From a checkpoint of a small contrastive audio-text model.
Model: log mel input, encoder arch jasper, encoder norm batchnorm, encoder activation gelu, encoder depths [2, 5, 2], encoder widths [96, 96, 96], text encoder width 128, text encoder layers 7, text encoder norm rmsnorm, text encoder activation gelu_tanh.
Training: 4500 steps, batches of 512.
Rows from block 4 of the audio encoder, named by matrix and row number. Rows with one number belong to one channel. Each number is 500 + 40 x the weight over its row's rms, rounded and kept within 0 to 999. All counts start at 0. Numbers have three digits each. After the name is the row's rms in percent of the matrix's.
# convs0: first width-7 conv (encoder.blocks.4.convs.0.weight, 96x96x7), inputs 60-69, a 7 kernel for each
# convs1: second width-7 conv (encoder.blocks.4.convs.1.weight, 96x96x7, transposed), outputs 60-69, a 7 kernel for each
convs0.6 095:496573495547519501513500499487503506498497500481500499508570564500497467497508486506615477496510481506500507502503507506501486508493497504498508512444475501511490477524503512476501492518523548502554519504470499
convs1.6 091:448490500501542394502507495483419498479498512477562570391497500460449487516490409505489479519517503500486491473564531500489423504525501506510503541484459496509485495587527505445479522500559500489506466558496504
convs0.7 096:400516512546531492530459503517519496504462505493475485525537496502486492504495505508490511516512499510501499469508500498397473493510494492501494501514447500496374496469489482480471510498483501518634584480497506
convs1.7 112:467573501569570512602497543485506496506506513525498500533496498540503341449510526495401491576498500507503468552501501491491535530508493497504500503498522513493447527470499498512501496511501510479523502494499592
convs0.8 098:491499489475494454498502532516499423520629490505504482497512473501480482506523481563496364507492465497449499504495479502510524502501489503367531492466461514493551463502510497496483515497498490501579500506498469
convs1.8 108:497466502516539504530500475583496573541503559511495500500502496506562499500518485487505496487532520501472493497508506519499503493521786428525498506494522416503503502470500493451606498465502467502540544525293507
convs0.9 076:521492498512489507477479533530502501497498498497488498542491483503491504500521507396486491492507504506495502484482501494357489509500481493407493488487464499491493544453491569502445500488503478501498470491468521
convs1.9 087:495541514500501515506483513497501504492499522445490499498657501525479496516576516494501514514501500487526474487462495553450505551514464504502512531580588494507497509498492531477514506481480510523496526524492493
convs0.10 102:501543504360529508459465499485490503522550508453478499497506497501497494509497405534504515469495556497468506530651518491496500485504524503499503560500429485550507505528499559472547465491499545504496523496504516
convs1.10 096:508457464400480499498455498513508526491484482511419486500499550494497500495508521490535458510517504473493493469591579535386459489499512458465483508488531515494759566628518501494376477490513547497505505504481376
convs0.11 114:501496489498485521507528440481503614490662501484502496482497489500419506637534499511554500507503464660488517478481516464518486550499504455501532512518501477406501557455482499493469492477439502507479436494506498
convs1.11 101:583469511493508551566388505432469472498500526502577502487500510372511493515484497507547502506414477505496490492519436600590535496516492623507491505492511513489475454510496520441526527414501479489505498505500490
convs0.12 117:523478613502466497485506500499510501540496551497506496483469561504498505524501501509500506493464498517515511542508507499482496496532500615500481492500499504506500489491484418522591476433522494516502493493501494
convs1.12 095:500495511506454506483521501501500502473541503550496488505536525495520483491501499500499504498501502474500509506490512526499414515503500480495528481487500459508502498496496512493492435502493499554505492524521498
convs0.13 089:485367528470506508495629510496361501488401502471511650559476486490520464524551500463476503538466501503543497498553463526478515521473509503500514468496500498482448473521552428468496519506469503505496523620494513
convs1.13 105:598502438564490460510356381514493495625514485630492480500560490581497405501546501487449510514461496494537520509484500496518595479488557494502504507510575470506512490529505509518526525522501504482484486527535495
convs0.14 090:516435553523505476504573495492502496503498488494488484494503500507504513486491498503505481513477526443497507524489504488496467491510486493583547548500500537486492494497526496499503408508520485477510478477506414
convs1.14 104:499496501552491500464498519497496469508504456505494516505487524474496434499451497502487486483500527501485495503499492495502498499498485496499498493508452525449504506525494488529492500506500501503499517454493518
convs0.15 099:512513492502500491504503498514506515511485514503705495503495457499539477500469513479713502491499514487540456489496489461502493491503509498511480485539495504463488503484488469497509495511520548523493503495501512
convs1.15 092:391486500501495509490532499505492500567508593547466485406517544497542503486507499507441479493489499458441498497500529465489515501505507483395421512495478506529493513506498498490495503482537493477494497504484497
convs0.16 120:509489500497478452512476500493499525489491535518511502493439495453517437593519498490512500484507486507544502506489499504637524451499486534498491534511503492501487469501518514521465500498496480485484572497505498
convs1.16 118:465496497496478516359489638491499499504490477547492466506506498557475493540746504483516483499504501495509505516500485444468502519511500487473498484638487496467500420559529559513615506474469460496511418422533556
convs0.17 102:505457318485490508506510520526437490511475504507489489509490633543522463501501501555561449589509442529502619500538499515509457500553501499498555479507480488505537711546565493505497522495561534541527479482516490
convs1.17 091:504504500479475398440302431452482494482510598481432499492491522486463369513501508493514482563527408490457476497461509538492484486483482502468483504488509522560477491491491550517582512506507502535503514474422466
convs0.18 073:712527511500514519518510589482499476480474505488497501500514499499513496471501508483507360497499496498493497525485479403440456508594518478486491495475509520500508489495502499513467489501516497508612487508507495
convs1.18 083:490483512497601454495466495462499512500526503504395504501500533509463485505666575448472498500502473482496608514497538498501500502492456495502502603472480479489485506508494499507522490489500498555499427502509502
convs0.19 103:511491499502500499495502453493502507475496497502492508495493539505503513498435500470467503484498501496500509521338515502494501624479457599512487521526473503504494442497503567519552497400509471512488519507532497
convs1.19 104:502509479496403498505500503504485486517505501482499499503505506527573477495491482496516495496495596512559474508493507506364509553538497399517510494504497492418497509504507518504487524486492497408500483485501466
convs0.20 078:497487504516521491503332499493494498498527510515512485481505410543497460448516501484505490491511433518502491488475498505500530544490436467490503536488498515501497479447495502428491494514498491563498492453474509
convs1.20 096:493493501496498495488466523500501497443582702514518508511502501382555500498505498512500527465513503466483463501508431510514514554494587485485477414487489498499501500467499411463491489498484481510493505501455473
convs0.21 072:508530502515499498513440486493500476529509483533490500479399483499500493498512461490498498547466507497470486505510502533500551548460499499496491430510382480480505516397554500501488462515497513432509512514458452
convs1.21 077:501501515503507476457505507516494476504501415507503421470494506517477501567465500517460493503506488754476586490502536503526477500493505504469500507530490495512344455513509489519484502491520490505496542500482532
convs0.22 116:490528499496507513492527461484495494506504485500571492497492414495513507507501512508518491457491501492500516513499493469537505495501505501491512496484538461502492504528500445522513526503512546491509507467531524
convs1.22 101:500483516506572498496514513502489500499479499489480492493529509491501504424394514518465514502499488563513507481491495496524490474502498489489510440502489488502534505493477496489508502498518474438521498493480442
convs0.23 111:463501534493458507472501503473502572501498519498495501500501503505498495477456500488512496501504488488494508493493485498517545503482503504562506516518487508504495469485513505505532499503468532494483477444489547
convs1.23 103:501493498504477489464486500501482484562521501502500495493505511502482498514539512501495499507503499564516623521518495500492498476452504504450510497501538530547459507516579470523501520501483496506499551513494497
convs0.24 096:491475497515496495493525530488488509517514491502458495514494497535616508498527496519462486485500551517512504511496477510481442482501516500498504422600517494491501508536481504515536500493484498575505537519501488
convs1.24 099:527472507498500530482507489466456492540521485500515513511505511557514463515505490694482449515535448502509493513439491488505556533499541460416513491481485492563513507500497506504494498499500558497504495491388510
convs0.25 072:493476533540494497505476434500500499482509498511502468516448487460487484517499521468506516620487508499518497509453502508515484381490499499493511501505483495376550539504493543502536500451480500482483437537502486
convs1.25 079:501495522500483520505509485502501469512506457503500509466495501497462497472411464514543521520501468500514508493500506517487563498508344493484493516491508518510489503495494464500432466472490558505508523518490492
convs0.26 089:531492483494489456495512485499503493495485495490485487473500501453471351473499503498508500476499504538496444486507502506490513499519566470528507521519543490501461487499499499500500492475482505511493529499508475
convs1.26 077:509462552435511506458493501478464518463462502498405485665516506493468509505498464501514493578496503527498497532499518500501504501504490503501501503512509516518502388484505483396463486477516475526568500500546481
convs0.27 082:502461513504525593564495505518522489498515429504503512509527473500488525539497493416499506545490533472484496499503466485464487518516542516502495505501494501512480498502501510501496508546476491507517503498500495
convs1.27 071:432489499448499465503511547516493529499501579523504470519495494522483524485493502467575572485615488440517507498530591502492513494459486496496506501459462494491516504493512558517508495419484473503497511605516499
convs0.28 097:565515503501505502472510502574500460504498452505683479470440501520518581494500503478508515497466470498516482500488477498504502497521497517381457499613511377473523497477542525530506367487501499514491505499495506
convs1.28 115:481478488501520493477493452491519509493522089515569689501490585478499504507524618494493494443500499490496512501481486479505480476510572489542492522492482488499500506454505501501539504515492477506497499507480525
convs0.29 088:501508469482500507493464497447500522477498489542500491493494504481502508501532484526497535554538523497478604481606509462494493503413494448541504519441466546484415500491487494497529501457515503595491495457489496
convs1.29 089:497511493469495386499505493555532553503547504495502550493522507469493451472513572492481577519380491497503503479519546539497499491471467503507522500513506493498468508478542509503500533494522489508506479495501546
convs0.30 103:487501485511489509499518504488503500487502503503502524473500474510505495498476504375491499517470579497460500532507532502499500489468515536500503485492513504529493417495494498503501493503617510421476475454493509
convs1.30 088:487504532498492449450553447499498489507493488490520496558502537500460490497494499572480545582486464504525496461499495653491502489503501477488545460534552468530503544528500499525517524614480527404353497550550500
convs0.31 080:514513496498520499507532455417502456466504458490501514504502503505504506502496508500510501500492503478559500496520511532485451572508434466515525439454508602504532510525509503417487516494569555479491503512507483
convs1.31 086:498499499499498496502480501499483513541482493515507523439524510489451491515504538846495478495533522437494501496496425490507491499499497529524509809484484401493441516500495504498489572496498566460489576508494491
convs0.32 106:495491499575506497495487450509528483507507489494517485531494484532519500481517484505497493495514493499510376516554497410499501446520423505494508463500565505480459462513501502509480509581496460488498519481504500
convs1.32 099:494500507504533497503409506513495492474500480471594488475452521576556439414485501572499504389513502438493535480505500509511499551502524509491480500490535504489503515505485509491519561501469512496486510505498505
convs0.33 113:469472494484491438612480449478551502484566583511566508484496503494513498522539503505511456538497528510538502607452517518375477572500498510503507502419501504431506505402475501541478496526462500483484556593495501
convs1.33 093:497540474478472487515426461534493486497542437507502518496514535499503504501513303416459497420553503495510529562500502541533501503431497536499486506524566538504541506508503493507523476466504505576504429500502453
convs0.34 075:496501477552496479360510474509479436394484477496457498492571484490496481495479483506504517503609586553490498501521518477475501462486500501501501543502507499569508500503509506500512486491480503501485454491487507
convs1.34 086:520555509493505538496520470497490513508507507506533519503502492505551508453494491512575596498625529460511515512510504491512495592512538496525496390489494502471498478508516521479496422536490508525483495501511475
convs0.35 174:507560494514471466486491505489511514541508479508512515536491494492482510516496492553463498507465500503505463509501501485506488499415508479455528504496501488491497513513564441491512502501542543454526514504491508
convs1.35 164:500489456486499494396503360502496617484495507444504493506496498513517502502483500470512484486505443504497463504509504495492506501489539506435479507486493535505500499489456514506517498514518520495504496493474459
convs0.36 108:496490580527509477504487501508519500422501509499496556511495521480372506498394497506486519489499514491604503507410527499513481556411492546498498503490462479514504501500501466458515497517443500466502488423498500
convs1.36 102:486535494493487480503481501479497496524481495562500502598505490500507485490500499519529483503498493539514492595362500554495508519490553583523461475495508506515464537489646493499462518504503517497460498498499506
convs0.37 085:485491500490500477458502516516501519461492467540479504509501493504501507496500500504498530536511502500515488497517588525503531491503509502437503504510530514484607487502507504506497437437494525550487502507497366
convs1.37 083:495506505509499506513478506500520507529495402490468499481504519494585578572509469458494500536527504505516500496551505518498491487504634499506530674511595507509529504499503484513498479497474534511483511503508497
convs0.38 095:520469501503505491492503487494507508494356549442516509505500495456479503493499462449490504510500497493470467485407458518517371526500407526505507498539503502492507498539496428532486604478468509495520511453510514
convs1.38 091:496516500463472497497499562495476503505385505506514494425506376554515501471511497533548459514512516489501488430513510502533532517500521508503507503566504531514511499491462550411527481603513544482447529524478503
convs0.39 110:461487507502490514493502415489556530474487425517508493441518494574487506442508501477534512517408483400470640567504474506496457466496509512502387492575522484483393535493523482541473493464487464501485500486500503
convs1.39 102:492497503512498502466502512494516526538482469511545496520515493616509474488505492473496498477513501480485486495492486512526506510514498489541488486458498483506523624514519515526652535517523495545504505500467488
convs0.40 089:613515467492504517495496511499518428501601501499455449445577529460469503463433495446497499415471489499461499500498530490504503500493491502511525495496499457511424499497502488491507484500482462499492506504505499
convs1.40 079:499506495601436645507505491350503503496511474449521485497506565474500508458501506498502423449497503489510502507507480495502607499488518501458469500535506609226496475490542484582451500441505516525505428501507492
convs0.41 091:501511526512515501494629455505498503468496512497492519718494489500488499499525489478644507473543564465492462533523542506512483506456517511501510478478488499476530555493524480455499502498479480492518532503511504
convs1.41 102:500500502490483498506484471492508498597509517506510498466452480455526520427512490491411480501483525510480468467499489507507507499491503501499478492496486500500461497510502489520501503494498431503504500530501461
convs0.42 114:502500467498519497484505514505531468504688501492490507565489490495508500494498528549527492476497501508488548532503486504506465517471501509486531500477468505506526488496498506558536496489498498493482455500497478
convs1.42 096:516524494513501485498456505491516498497493490405477469497511515488481488499492434489507499523535486490485502480586548514499461493500501484499503458489490501494480487528469448486400494502497495524511481516518596
convs0.43 102:503511507485484479499593415500506482492555534392484519514500518494500478504488501483491517499482472441504497503500545504490506517529612523395477499534495492499525560506486497501496485473348484276495534486498513
convs1.43 102:502494481509478502463507498482509505505492447488512502512536431493499507499556530588501518562506454502567499500493496501513539410499512550516490484496500495499500522503596497638544506528489553500513497463489493
convs0.44 099:621496506553533501491510507500505503584495514509558500503511518323435449496491501499473409502472505474475511485489506498495466539581511489489498489508499479471477505502504500533503501517483574487562548565483463
convs1.44 106:513500504486510461450490488497462515500519501501484498508499523518526504494484492499489509481504508512526499496502508529500508410479491494525506517500460502487505501498443498516438569499506507505587466483507504
convs0.45 104:509491566591483515466488487564471498530526496488502517497539567481422471471500492515485500494492503530497514481425503493484478515442505509380517498518527497518487501482484511518466505508504500480510496519526484
convs1.45 122:501479501491527500484492468424491497515498474493484499501497499496493477509445507476531465512469538496502499504507500493492499513499499500499494506509567504467492493518513490500503511460499502498488469347494547
convs0.46 089:488482500520494541499496572491474531532436465519499507479415501518614499518484491457487479493458500500458524495469516504481509607521474450502513499511421445500506513524498520501497515548514523495534501539492498
convs1.46 102:492499501517493517498491450489479504487502485615502478530482490472496231358506429520579493498455491471500500496496500506475495505499496500489495327507575462490504453498242455483401499471430486495510486475500494
convs0.47 102:507494468501513500498771523492528500504491474491489493498509481511495502500513506403409488525504499479499541501539509499489504502513500479499499498494513510481432493496493511509515482488458505514477520520508504
convs1.47 094:502499497510490490496418177596500490496516507478537480494496568582507463489507505503493507521501504572501540487503500532456494504482498504505486505503488502475491501485537457493484513525504465492534505500477523
convs0.48 092:461496486528531493486519489487693497504496480447515510474466502485496507513559482514491502471502507485490505405471511473524503510517469411561554490525494471508503492551516519473502510671463514403502545642490423
convs1.48 104:512516492500434511501500507500514497495506509490495491492514500512508529498493471541514473480498500498507441477507548438484578496499503816512525523506505508481499449497577484506499491506491494486502513500487500
convs0.49 097:500459489501537503524628498493495500473557516468510492460448485501774420458501506512497553506499509545498496533491500507495500511433513491508491492496461521510524503495596509539487468376496532462499501493488525
convs1.49 099:501540490524500498499462500490522516513492498489441453411494498448529499502565417501461505568483484499547498502504516502498497468493498490496486475502489520572441492494510538498439443464402461522501493412576508
convs0.50 103:500420510502487489498498517594499499496502492452445494503512509497536599502496474503488514506506524488503517541513502420500510505493492339522517496492497502480491504544526476509465528390487545510474502500458486
convs1.50 104:500500588496505493497497494514506484509508496470492505517541528482496506494510577519523507504518507523477472477498506500501506504493471508482505451522492572503512424531507520483527494525500510543496489517516501
convs0.51 108:503502493504498512512491469471504505451495489471469486498476508502495465526505519504477501541538509486539500444507457496491500487494490503540492502507498504508332508576505509496456503498494494519505487500560477
convs1.51 102:504437502499483518480512514376503465485473498488506497473500505525498509502481498498493499573500511479480476358514591497509500474509500504528517566469476420495475512521424517445513483517520501488541510504487516
convs0.52 105:503505504504477505492555494436498501475495509487478502513504507507514526508491502483499510509497500499491517519512497490557520507473513534584493486501514497492499491484465496497473484458575699524462490480500521
convs1.52 097:518514494508554488574496497494579489511506489502525519500512474510535479503490523501531505460455496503502506505505533510461493465483482515495491507496502491509467491499465515517505504424500440472559364502585501
convs0.53 105:363491475500470504512423497499468506500494494504491505507475507443502615582502504551198381466519499531542511512506494491500511543499495532507501515554643540505500454495500505507488493507503506508506502502511495
convs1.53 139:473496500503496499491501486501471498506496517400510502499443500487504501553505485491494500487500509506482498486423478461495508496461510500498500533456496491533577503640509505418501507500509498494540505482485496
convs0.54 085:483567531512439510502491495507642529517583495559412418494575532523512497500506510666512388546503500494496517459502527448516420503491499582570550518499482507496512506431491535492583513494520500460504405493517514
convs1.54 088:504501502491472514500501507487460533452549492514520492495441536491499496424515487337513496452513500576450480526522498471508501454503517496554490498452502520494487525504536495542497514481552520569492513468528510
convs0.55 091:504504540516501516502531515429433493493454507496489539494500497495499494507503498487500505508531496520421483487480495497486450389505493492533434515549510495541496478505490496494523508461503500512542510491473485
convs1.55 117:484510494493505504508478488493499500500593419471664508490493230588498508501483489483497478495494500476486489379493498480509506475487494506498493526502528496486476507502490507511521568592510498508539489489497431
convs0.56 116:513504481502496484504502505497440455502499496499506541501500474484496500493518514493484458528522509504502520487474495506499502483521504472495500534484496494491498496510499508501461462509504439494565490501553491
convs1.56 100:404500506501488469526473487472497496450499486503503524430484499413563564466499466511529507514538455490493512495500504498501492455494491527506590498491531512487476480486477462499488501450498489526509522497445309
convs0.57 075:498485521500498499486531551494455532495490540470389495597474477490495459494476478511479492525513503508420444497488540518468489459508495513459442492494493529482503503510505475620494541442502505535507454500472496
convs1.57 078:504506495500477484470523517490469500477500512484530496653507480494475500446563485511529591615509563484485500500561689508483494468523494498501495534500497507486309496482551675480508443496449491506519503513521500
convs0.58 116:501499518509409497493504502497380496499500506486498507502503525522485471488417501501472495481503512524506531511504505515505520466556528535452455521499509539495499502502462500499500506498484513502490517511501497
convs1.58 103:523491498414531522538496503512493475495543506433488503498497499493464492577523447402502493480497525535503478488533503498467455445502511523503294542500443478497485499505403499511475482541522517450473503489498503
convs0.59 107:499507500498490502513497507501483499481495506471495511488509495490619505505500504406426484542544498436500510507498490514512480492511275300496531500503498507484483478502499489395519502511478491495497459494562496
convs1.59 099:499496494491503509514422526510504467487627477519511494498498520495473503500577469501502528463484473515514505479505514501489537298489582783711503556470572506495429498498502488522466520500511522484507502501480518
convs0.60 107:506464541511520503507470503619577474503521533494501439471492465503515449503540495519499509548482503500464503519517498492463461498491500424500500619480482497498518523480494518490446480498502494505502530645497505
convs1.60 105:515506504509470600478495510499556525533528514449279451479498499500498499531630508475496522499506491517570542524485499496486504504573557503498502395510489507511504487512487499503516503497584469502627528466338504
convs0.61 085:468447534500491477489506477492491504512503548537434479457490528523496503444507526504507526584502479441500502501543706509465487498466508496527498505510500499492495498519527484370457597586504502499518513505487468
convs1.61 082:518499505559483507424452491473516528506504500503392459489493538529478462487462513505500463485488485502517487601582433512523478436500502508498506601494496505501540500527504490508501505510487487494482554475491497
convs0.62 093:622484510494483508557499499482497552538512521492468523498487506472497501587481492639450500513493504495500497497509504543501460650472497409526519499497501505503500514483511514490495496536500526606488485526444514
convs1.62 091:492476527503556543486510362491499470478494491529472492502505462469495466498522521545501501480457498571503535487533495491502495511519486496497516508531487484475416477497477515495512469487494506381471514635501500
convs0.63 087:524501521506501469486508509504541548380461515504511430514488615527440472498505515514489557640475467517501478506542502488513616496533493498485510367504487503533486501522498476566484507470498495496533495485503502
convs1.63 095:492512503503498547475490543503498491476504494527475505493500499482519481495534499480481501490496466498539447485497481502485483498425470567508513499455494490447402441495451507447518466513489492481490479506516530
convs0.64 150:307426482485492554765405506483522493500513506501490504482500487492498499502516485502500514504488511505506533499497510510489502472497510505540493564504490503494527482506494497502499493513490500507463479500500504
convs1.64 144:496501510416390494562502492516499517482490505500548510487500497480506507449464471507482503497503493501499499496502498506475433617619465426457480500485494505500504489501487488489491477522499419468518508505498499
convs0.65 106:500493498472495467553507472442470439459593491504497505501469501485507507487519485494511519547510330504560495553520499493507504498763493491512507469481505438468489499495518499557526494494632506508570503476488481
convs1.65 103:471485480506570496579509503491462533474501480485467482450488491477508439500531474491516459674523497499500533515503450485520473487492496454546511497500464549509505520502514508500501469499479499503492590498485504
convs0.66 078:536488484493475500553499500508512463502500495465452498534497488486500519502497501505556493505497490488489501510506502530490483577489430425532502492513394469505512501559582514523519529510463504547501481516390503
convs1.66 084:481487462492522499487518525440500500512447501465441503459461598496504524498513501484490483546457490513535476486484554558531524504499489506463483524548505494497445488409479460500484508440541466498510508494511528
convs0.67 098:508494497497506514495494498431553486505566488489499531524513500465515500483468500493512533522500502496489530474506532508441499485480499506449480525511474519513482507500512458506425503629445508472445488530497546
convs1.67 101:513499483421524413550513517487499481511491487503483477496509485542488496476359498518500506520511464454510551489547548520479428536517507466496484502502516501508494535472574440516490503477476478509506498472490531
convs0.68 129:498497506494495502496510506488437496505472483500504521501509493510548494512500455504500509540499515503512496448497526540506562470447211511508487495517384508468506506495406502496504480533510484499509496443522483
convs1.68 132:483501509504497499495480499497502525500499477524498464503499514498460499551494507513525496500499498473496494602500477503502490476500414517500466459531498499520500499535497486538501518491478499481505496493514507
convs0.69 087:487510504496475499635505531497495495451532485563493491496486509503490508491508485498464498468484642490514449485501506509507485489459487528504512498505484500453501505492517514495508512507447507536506484488489518
convs1.69 089:503563513497478505489513551463499524477414523497500489411499495489474467529504474436478539313536515500488486620486499499483502629505442509508500503501506492527495476510523478485482515516524459505499507490499538
convs0.70 090:487489422490513528493482504500494507508499491490504485495509501500338477500502504514546486547465509501496497506490471401471503478493477503532511473457541514524533371508436495532561498451423547420500483511498471
convs1.70 092:495501521496564500498510522509503486483480497518434499484495508528509526510500557538446464500493483603515500472500470499500509495509481495496462527464546510505521491544500514513475509403495491499507575496487512
convs0.71 112:538498503495501501493499499509504501440545422471766569402496520505513467502521478519495527501421508492502478664642506483525499495453509503475487506498476331491589487496595565517477498495488531471502499488503496
convs1.71 093:500493511485495506513511535441535496477506397489432471507544506510497493487493497500504502614501477517495509483479515610504463492499505544505444514499530479502497492496488495539562507573553469532500494490497503
convs0.72 100:500576471512495538496494527499505487487453432488524508552505540486468494500547477520598499533511468562499495514533507440531480508609491536482525469547582492442484458507505411558455491439600513484493503496463503
convs1.72 110:504483502510502485492431494515514498500537490501545501492500541473500505466499552504494491503501498475440527515496516468499498484543500490507505501503514342462510446491439507435516519591557397505499477500473531
convs0.73 095:510493499500469490506492499498491500497418514487497482507482349490439500463491503464430453512500502482521490493476491495505509494468490413528510480543499483492482442494525501498490476506631500506421566509577493
convs1.73 104:509500486496504499503504498498505480502492426494395488508510609501505529475463453487499576495478497513498484489502503582488478494501496478503600496498487475501501433469459511497490499504495492398488500491505521
convs0.74 077:364507732666522435530501491493533491500446507471515507500499513478500461481497494494471498506533496498545508528491366502467533504507508508490435511510460483382274502495597500557503522501494507561504516552517495
convs1.74 086:441645544522547521572484480537547497462485582496499499498460500418493443499492512502478508520502517489514499504475481480494508542498501488471502497488486431449374477509506481497511464536528504540503505504483497
convs0.75 090:494496520504483512559503489470489499508493465492499479459491640494481486519464486498497497470447493500496511496465493519497450504576487508501498501498498462464492490496504481497505457473491484498514487543508587
convs1.75 090:507458509514503545540491511485526575499492507493506499499510540499502503524514461478557516493499574504497509500486521498498666509506427516530500531501504501450514500510516508494440498563497477429515483483501616
convs0.76 112:498658425459505402483520545496530497517501424505480506476518499494518492549499552501495488502500500542482505562468510492490491502504514507448490497493375494506469503468490498495512497488466464512497542506495498
convs1.76 098:491517472586553548495496620372502485510541475490495500555471511496518505510502481512483497482531484492505554495503491503505503508496505501506504492499516537516461498498500504486529480512487500495567491449534505
convs0.77 082:478509530475480508566484498470486505495513513504462505500482503517514485528489513480437497495496495445512533500455476501505501513568551573544503499502483480311503496498488508537481504501513495477447506534522494
convs1.77 090:514495513505507478512497504505497500501497489504552504501499523444505565499513495441486506469531494497497500505492499469388608507531497491482491485583500468475501498452481496502538484498500522531486500471505509
convs0.78 107:411496495536487498505495508493281504513486491508498498510511500503501478470506500523480505493517477404499483572538516504499510533460513507479359488485460498522496500511500571541495480523494495500426495485476501
convs1.78 106:499504500514504520494544502488539520480515522498498510498487493505572483508500489488490527529522512500504507432494536537505471519501521496513728520366492492492500534491501496500498502476560489487510488515497470
convs0.79 099:513408499474498511526503507499507493500516382487457491502454525478479471584498471498500508505498473498478484472493504494495508496484478473501501492484452557488491496494519523515501490503495609494499486504465498
convs1.79 101:485487501507434499514473501623483491495469495481525491490513502453499475478504517508496498502507593530509499445413509514541507501526465501487515498491501514496484564509497500512496500438488440495514499551501475
convs0.80 085:501462561516495597519567484551501585506460521506492510508454483496513527485500503466491489464489483492487519470476435531482444494281481508529508517458502492479514524525506523501499513490477562478475518527505526
convs1.80 091:552496504518473546499499471500650523521559501487482500500514477559494499569509497439494479493514529488531474504449463521497504475497495496513502542497470466500479506504500477492454500481499499488512495476462481
convs0.81 105:542510526507469538493525502475498491627468503510500546449501488595506414486478528489484535568495512501499564511497499513510510478497511456500495502493503502487498497499736466496420486490501450500506501503471511
convs1.81 113:503512488502494538475476475500396498491485653502558496490496487523494482508563494487454503486485506532494494501499501498500463500482420488500500503522528492507501497512521588501510451506411514613485430390504494
convs0.82 085:480602516475497501476453466482483593484475494469500396502491489487469486483637444503512500495502493498557510514500500560558479473509507489488426515497491519499510498463504506502497475541520474503479691478478459
convs1.82 084:488483516500477512502414482482495450482443519554492494518496521426494499570504498521509493482532527482479490502480536495504510504469491503485497420570524508540564496509494496489501465499498549521581500374453487
convs0.83 096:533528502402386485376471494516506495448506574496483496508496513478464461494488495512506495520600500518458515558582504488501542499486421512430443466496647501512500523483507434495537542503492489514514517526488496
convs1.83 089:498496503503499483498564503490510521503506519513516494502510495500482484494566508476518535524492506502494491497521477498506458476500486480498445506497482494515494488504498491495495520513502402472517536477488480
convs0.84 087:534507448497511509484610627535502489515466431491499515510465382479491506502506480502502430489542494488503513438500596496492505476504503502470515508433498498486496461453495459504499513490515487517584489475496487
convs1.84 109:502501503503496500492498524507500479524506556520513505499470499480517488499528501509495494472500463503513506493499541535516477532533501383508506489505491530550501500509423500419489495509497489514558527499481496
convs0.85 097:523572508488491503525503501509496518487515540509395462498514472531499479480555487500420500464501493505500486497534460589507498502462501500488453498443489497521515497650487519487504547508501550496505509486489488
convs1.85 097:530424510468510490490503485490510522521494333504500523499482490494499482642516498497503477525482386515496468497488497512503480511505364457499504500496528300519585499499481486477448498458485500499498503529503517
convs0.86 100:503516511502495495492495550499479505497500472490510541660502518503502494492476509532505503503507529509502457472505516508461462501495501501527510481508500485561555505554492493454480480514468506503494493518494446
convs1.86 119:501526498497500484501484451504511617502564504493364390512485526500500498524502438503463478499494474496495473494485508515531500479491495500500502527336493482471499504474488491477487504495511488505503503502497447
convs0.87 103:487486526588496493501527500511506419513532486513552506490515526511514500489461488475487501518501503411503547528503446573563499485514451504480540535497509511531507456500492516501472521508518386509488487548491501
convs1.87 099:496511516464525527455509497482497475485465515509489464497498425501505561469499513500525507470553504501509519501500491510489494493495486483499491517502488499499491459532486506455526505507483497491501518463458500
convs0.88 112:490519502508491500495432500496491493487533491504501500495449488521524471504473471504456488552597501407505514482550488531510466518505479441488497482512500449476498480480524509550551386499482493478511498496580522
convs1.88 111:486500509494508508488508499505530504580501532504464507476490573440503489499768507482502513495500581530536514490519519501505507499490420496425496506487536508518487522397512493509471527523475455501487512518485542
convs0.89 099:498491518503483501505606507531515448488493503498493477469499529507492489487504516446510492511455497495539494521516500491455452312492472507508499494496486496392468492497493497507471520502490577515521506506553454
convs1.89 091:507506485503491518511578494485456511548516494463508475482504498469547492468502544505491494469474501501503478497502471489495500333483503494465492503487507500536521637565497496510508479451493556480493463501503499
convs0.90 095:473485501472624525521501500529511502509501473510466502492501490494402505496484492494495488492497484507514508558511498504474497517502539500501488509541510482505451535456445500500533481396562480549498492502507468
convs1.90 102:408479510469466498487498486497500507503501460501499530503498484507515499500496528543489496493504423515496484574493497455492499508519477483578487498430525517496356496504496516496413459473503513496492458515549478
convs0.91 092:496461495533504485522461323500497621497462500475561505504504460476398528514526509493561535488471500410532499518515471451488511512492516500467396496502501605505494364527518537506457455496502498498500502500489529
convs1.91 092:505479536441490499433488549513524502512497530454539540521521475512507496507495503500509498480486542501488497518498514492477635518457486513498500498529480501575530511520501513542504503513521502494485500517477432
convs0.92 091:500477478524553488503478498535478485511603493458528502518507471486523496481485488447505564496525515563495443520512524503441500579615479395446444483504517500456476506502484503424580507505489479507491505517512497
convs1.92 079:496503503463534534492597503473501619502508501506494479493495426491461544497499428539501513513460497506504486485605484487499494493482486535488463491493529510547541531533540496457500484514559472502527509490498481
convs0.93 173:517507560504495495463509498503524500497494498436513508502498497485467482498505477509532495498498512496500500501513459505518494498488495492492497517503497460491453501509499489500511507503504480492506487526501513
convs1.93 156:491506485503490514503496498497509552502481508496495507501520498496494565574515506505508499497492500508481492502497496500495480496508497505470502515497505508515530500483551501504499494504497492496500509489492495
convs0.94 097:499515520540499500501502512507500484599480447525500414537496525493518536505489562498512481533482500500497651488487500504546445527473498495514498487495507491512503496518516490499672497497485493490488509487478467
convs1.94 097:476490514485496502490501323501485570498473505601497505499494508517421445513536486471487492493508494586453488501533479359498502478509510503493508502476493476556567494486435492576505498491498519506506495499502518
convs0.95 104:501492508483464509472498455485576513483503417501496506452500630493562485496496489500508466496466519507490508495502504514557571506500500476438474459548481528490518437520509411516490501498564709675493499490505493
convs1.95 088:500466541482519501490463455498507518562504534501491509500495476547633511457478499517471455494487500476495506501500524496497602505496507510475540544553501498520498507342470488491514434481486512519499494512514479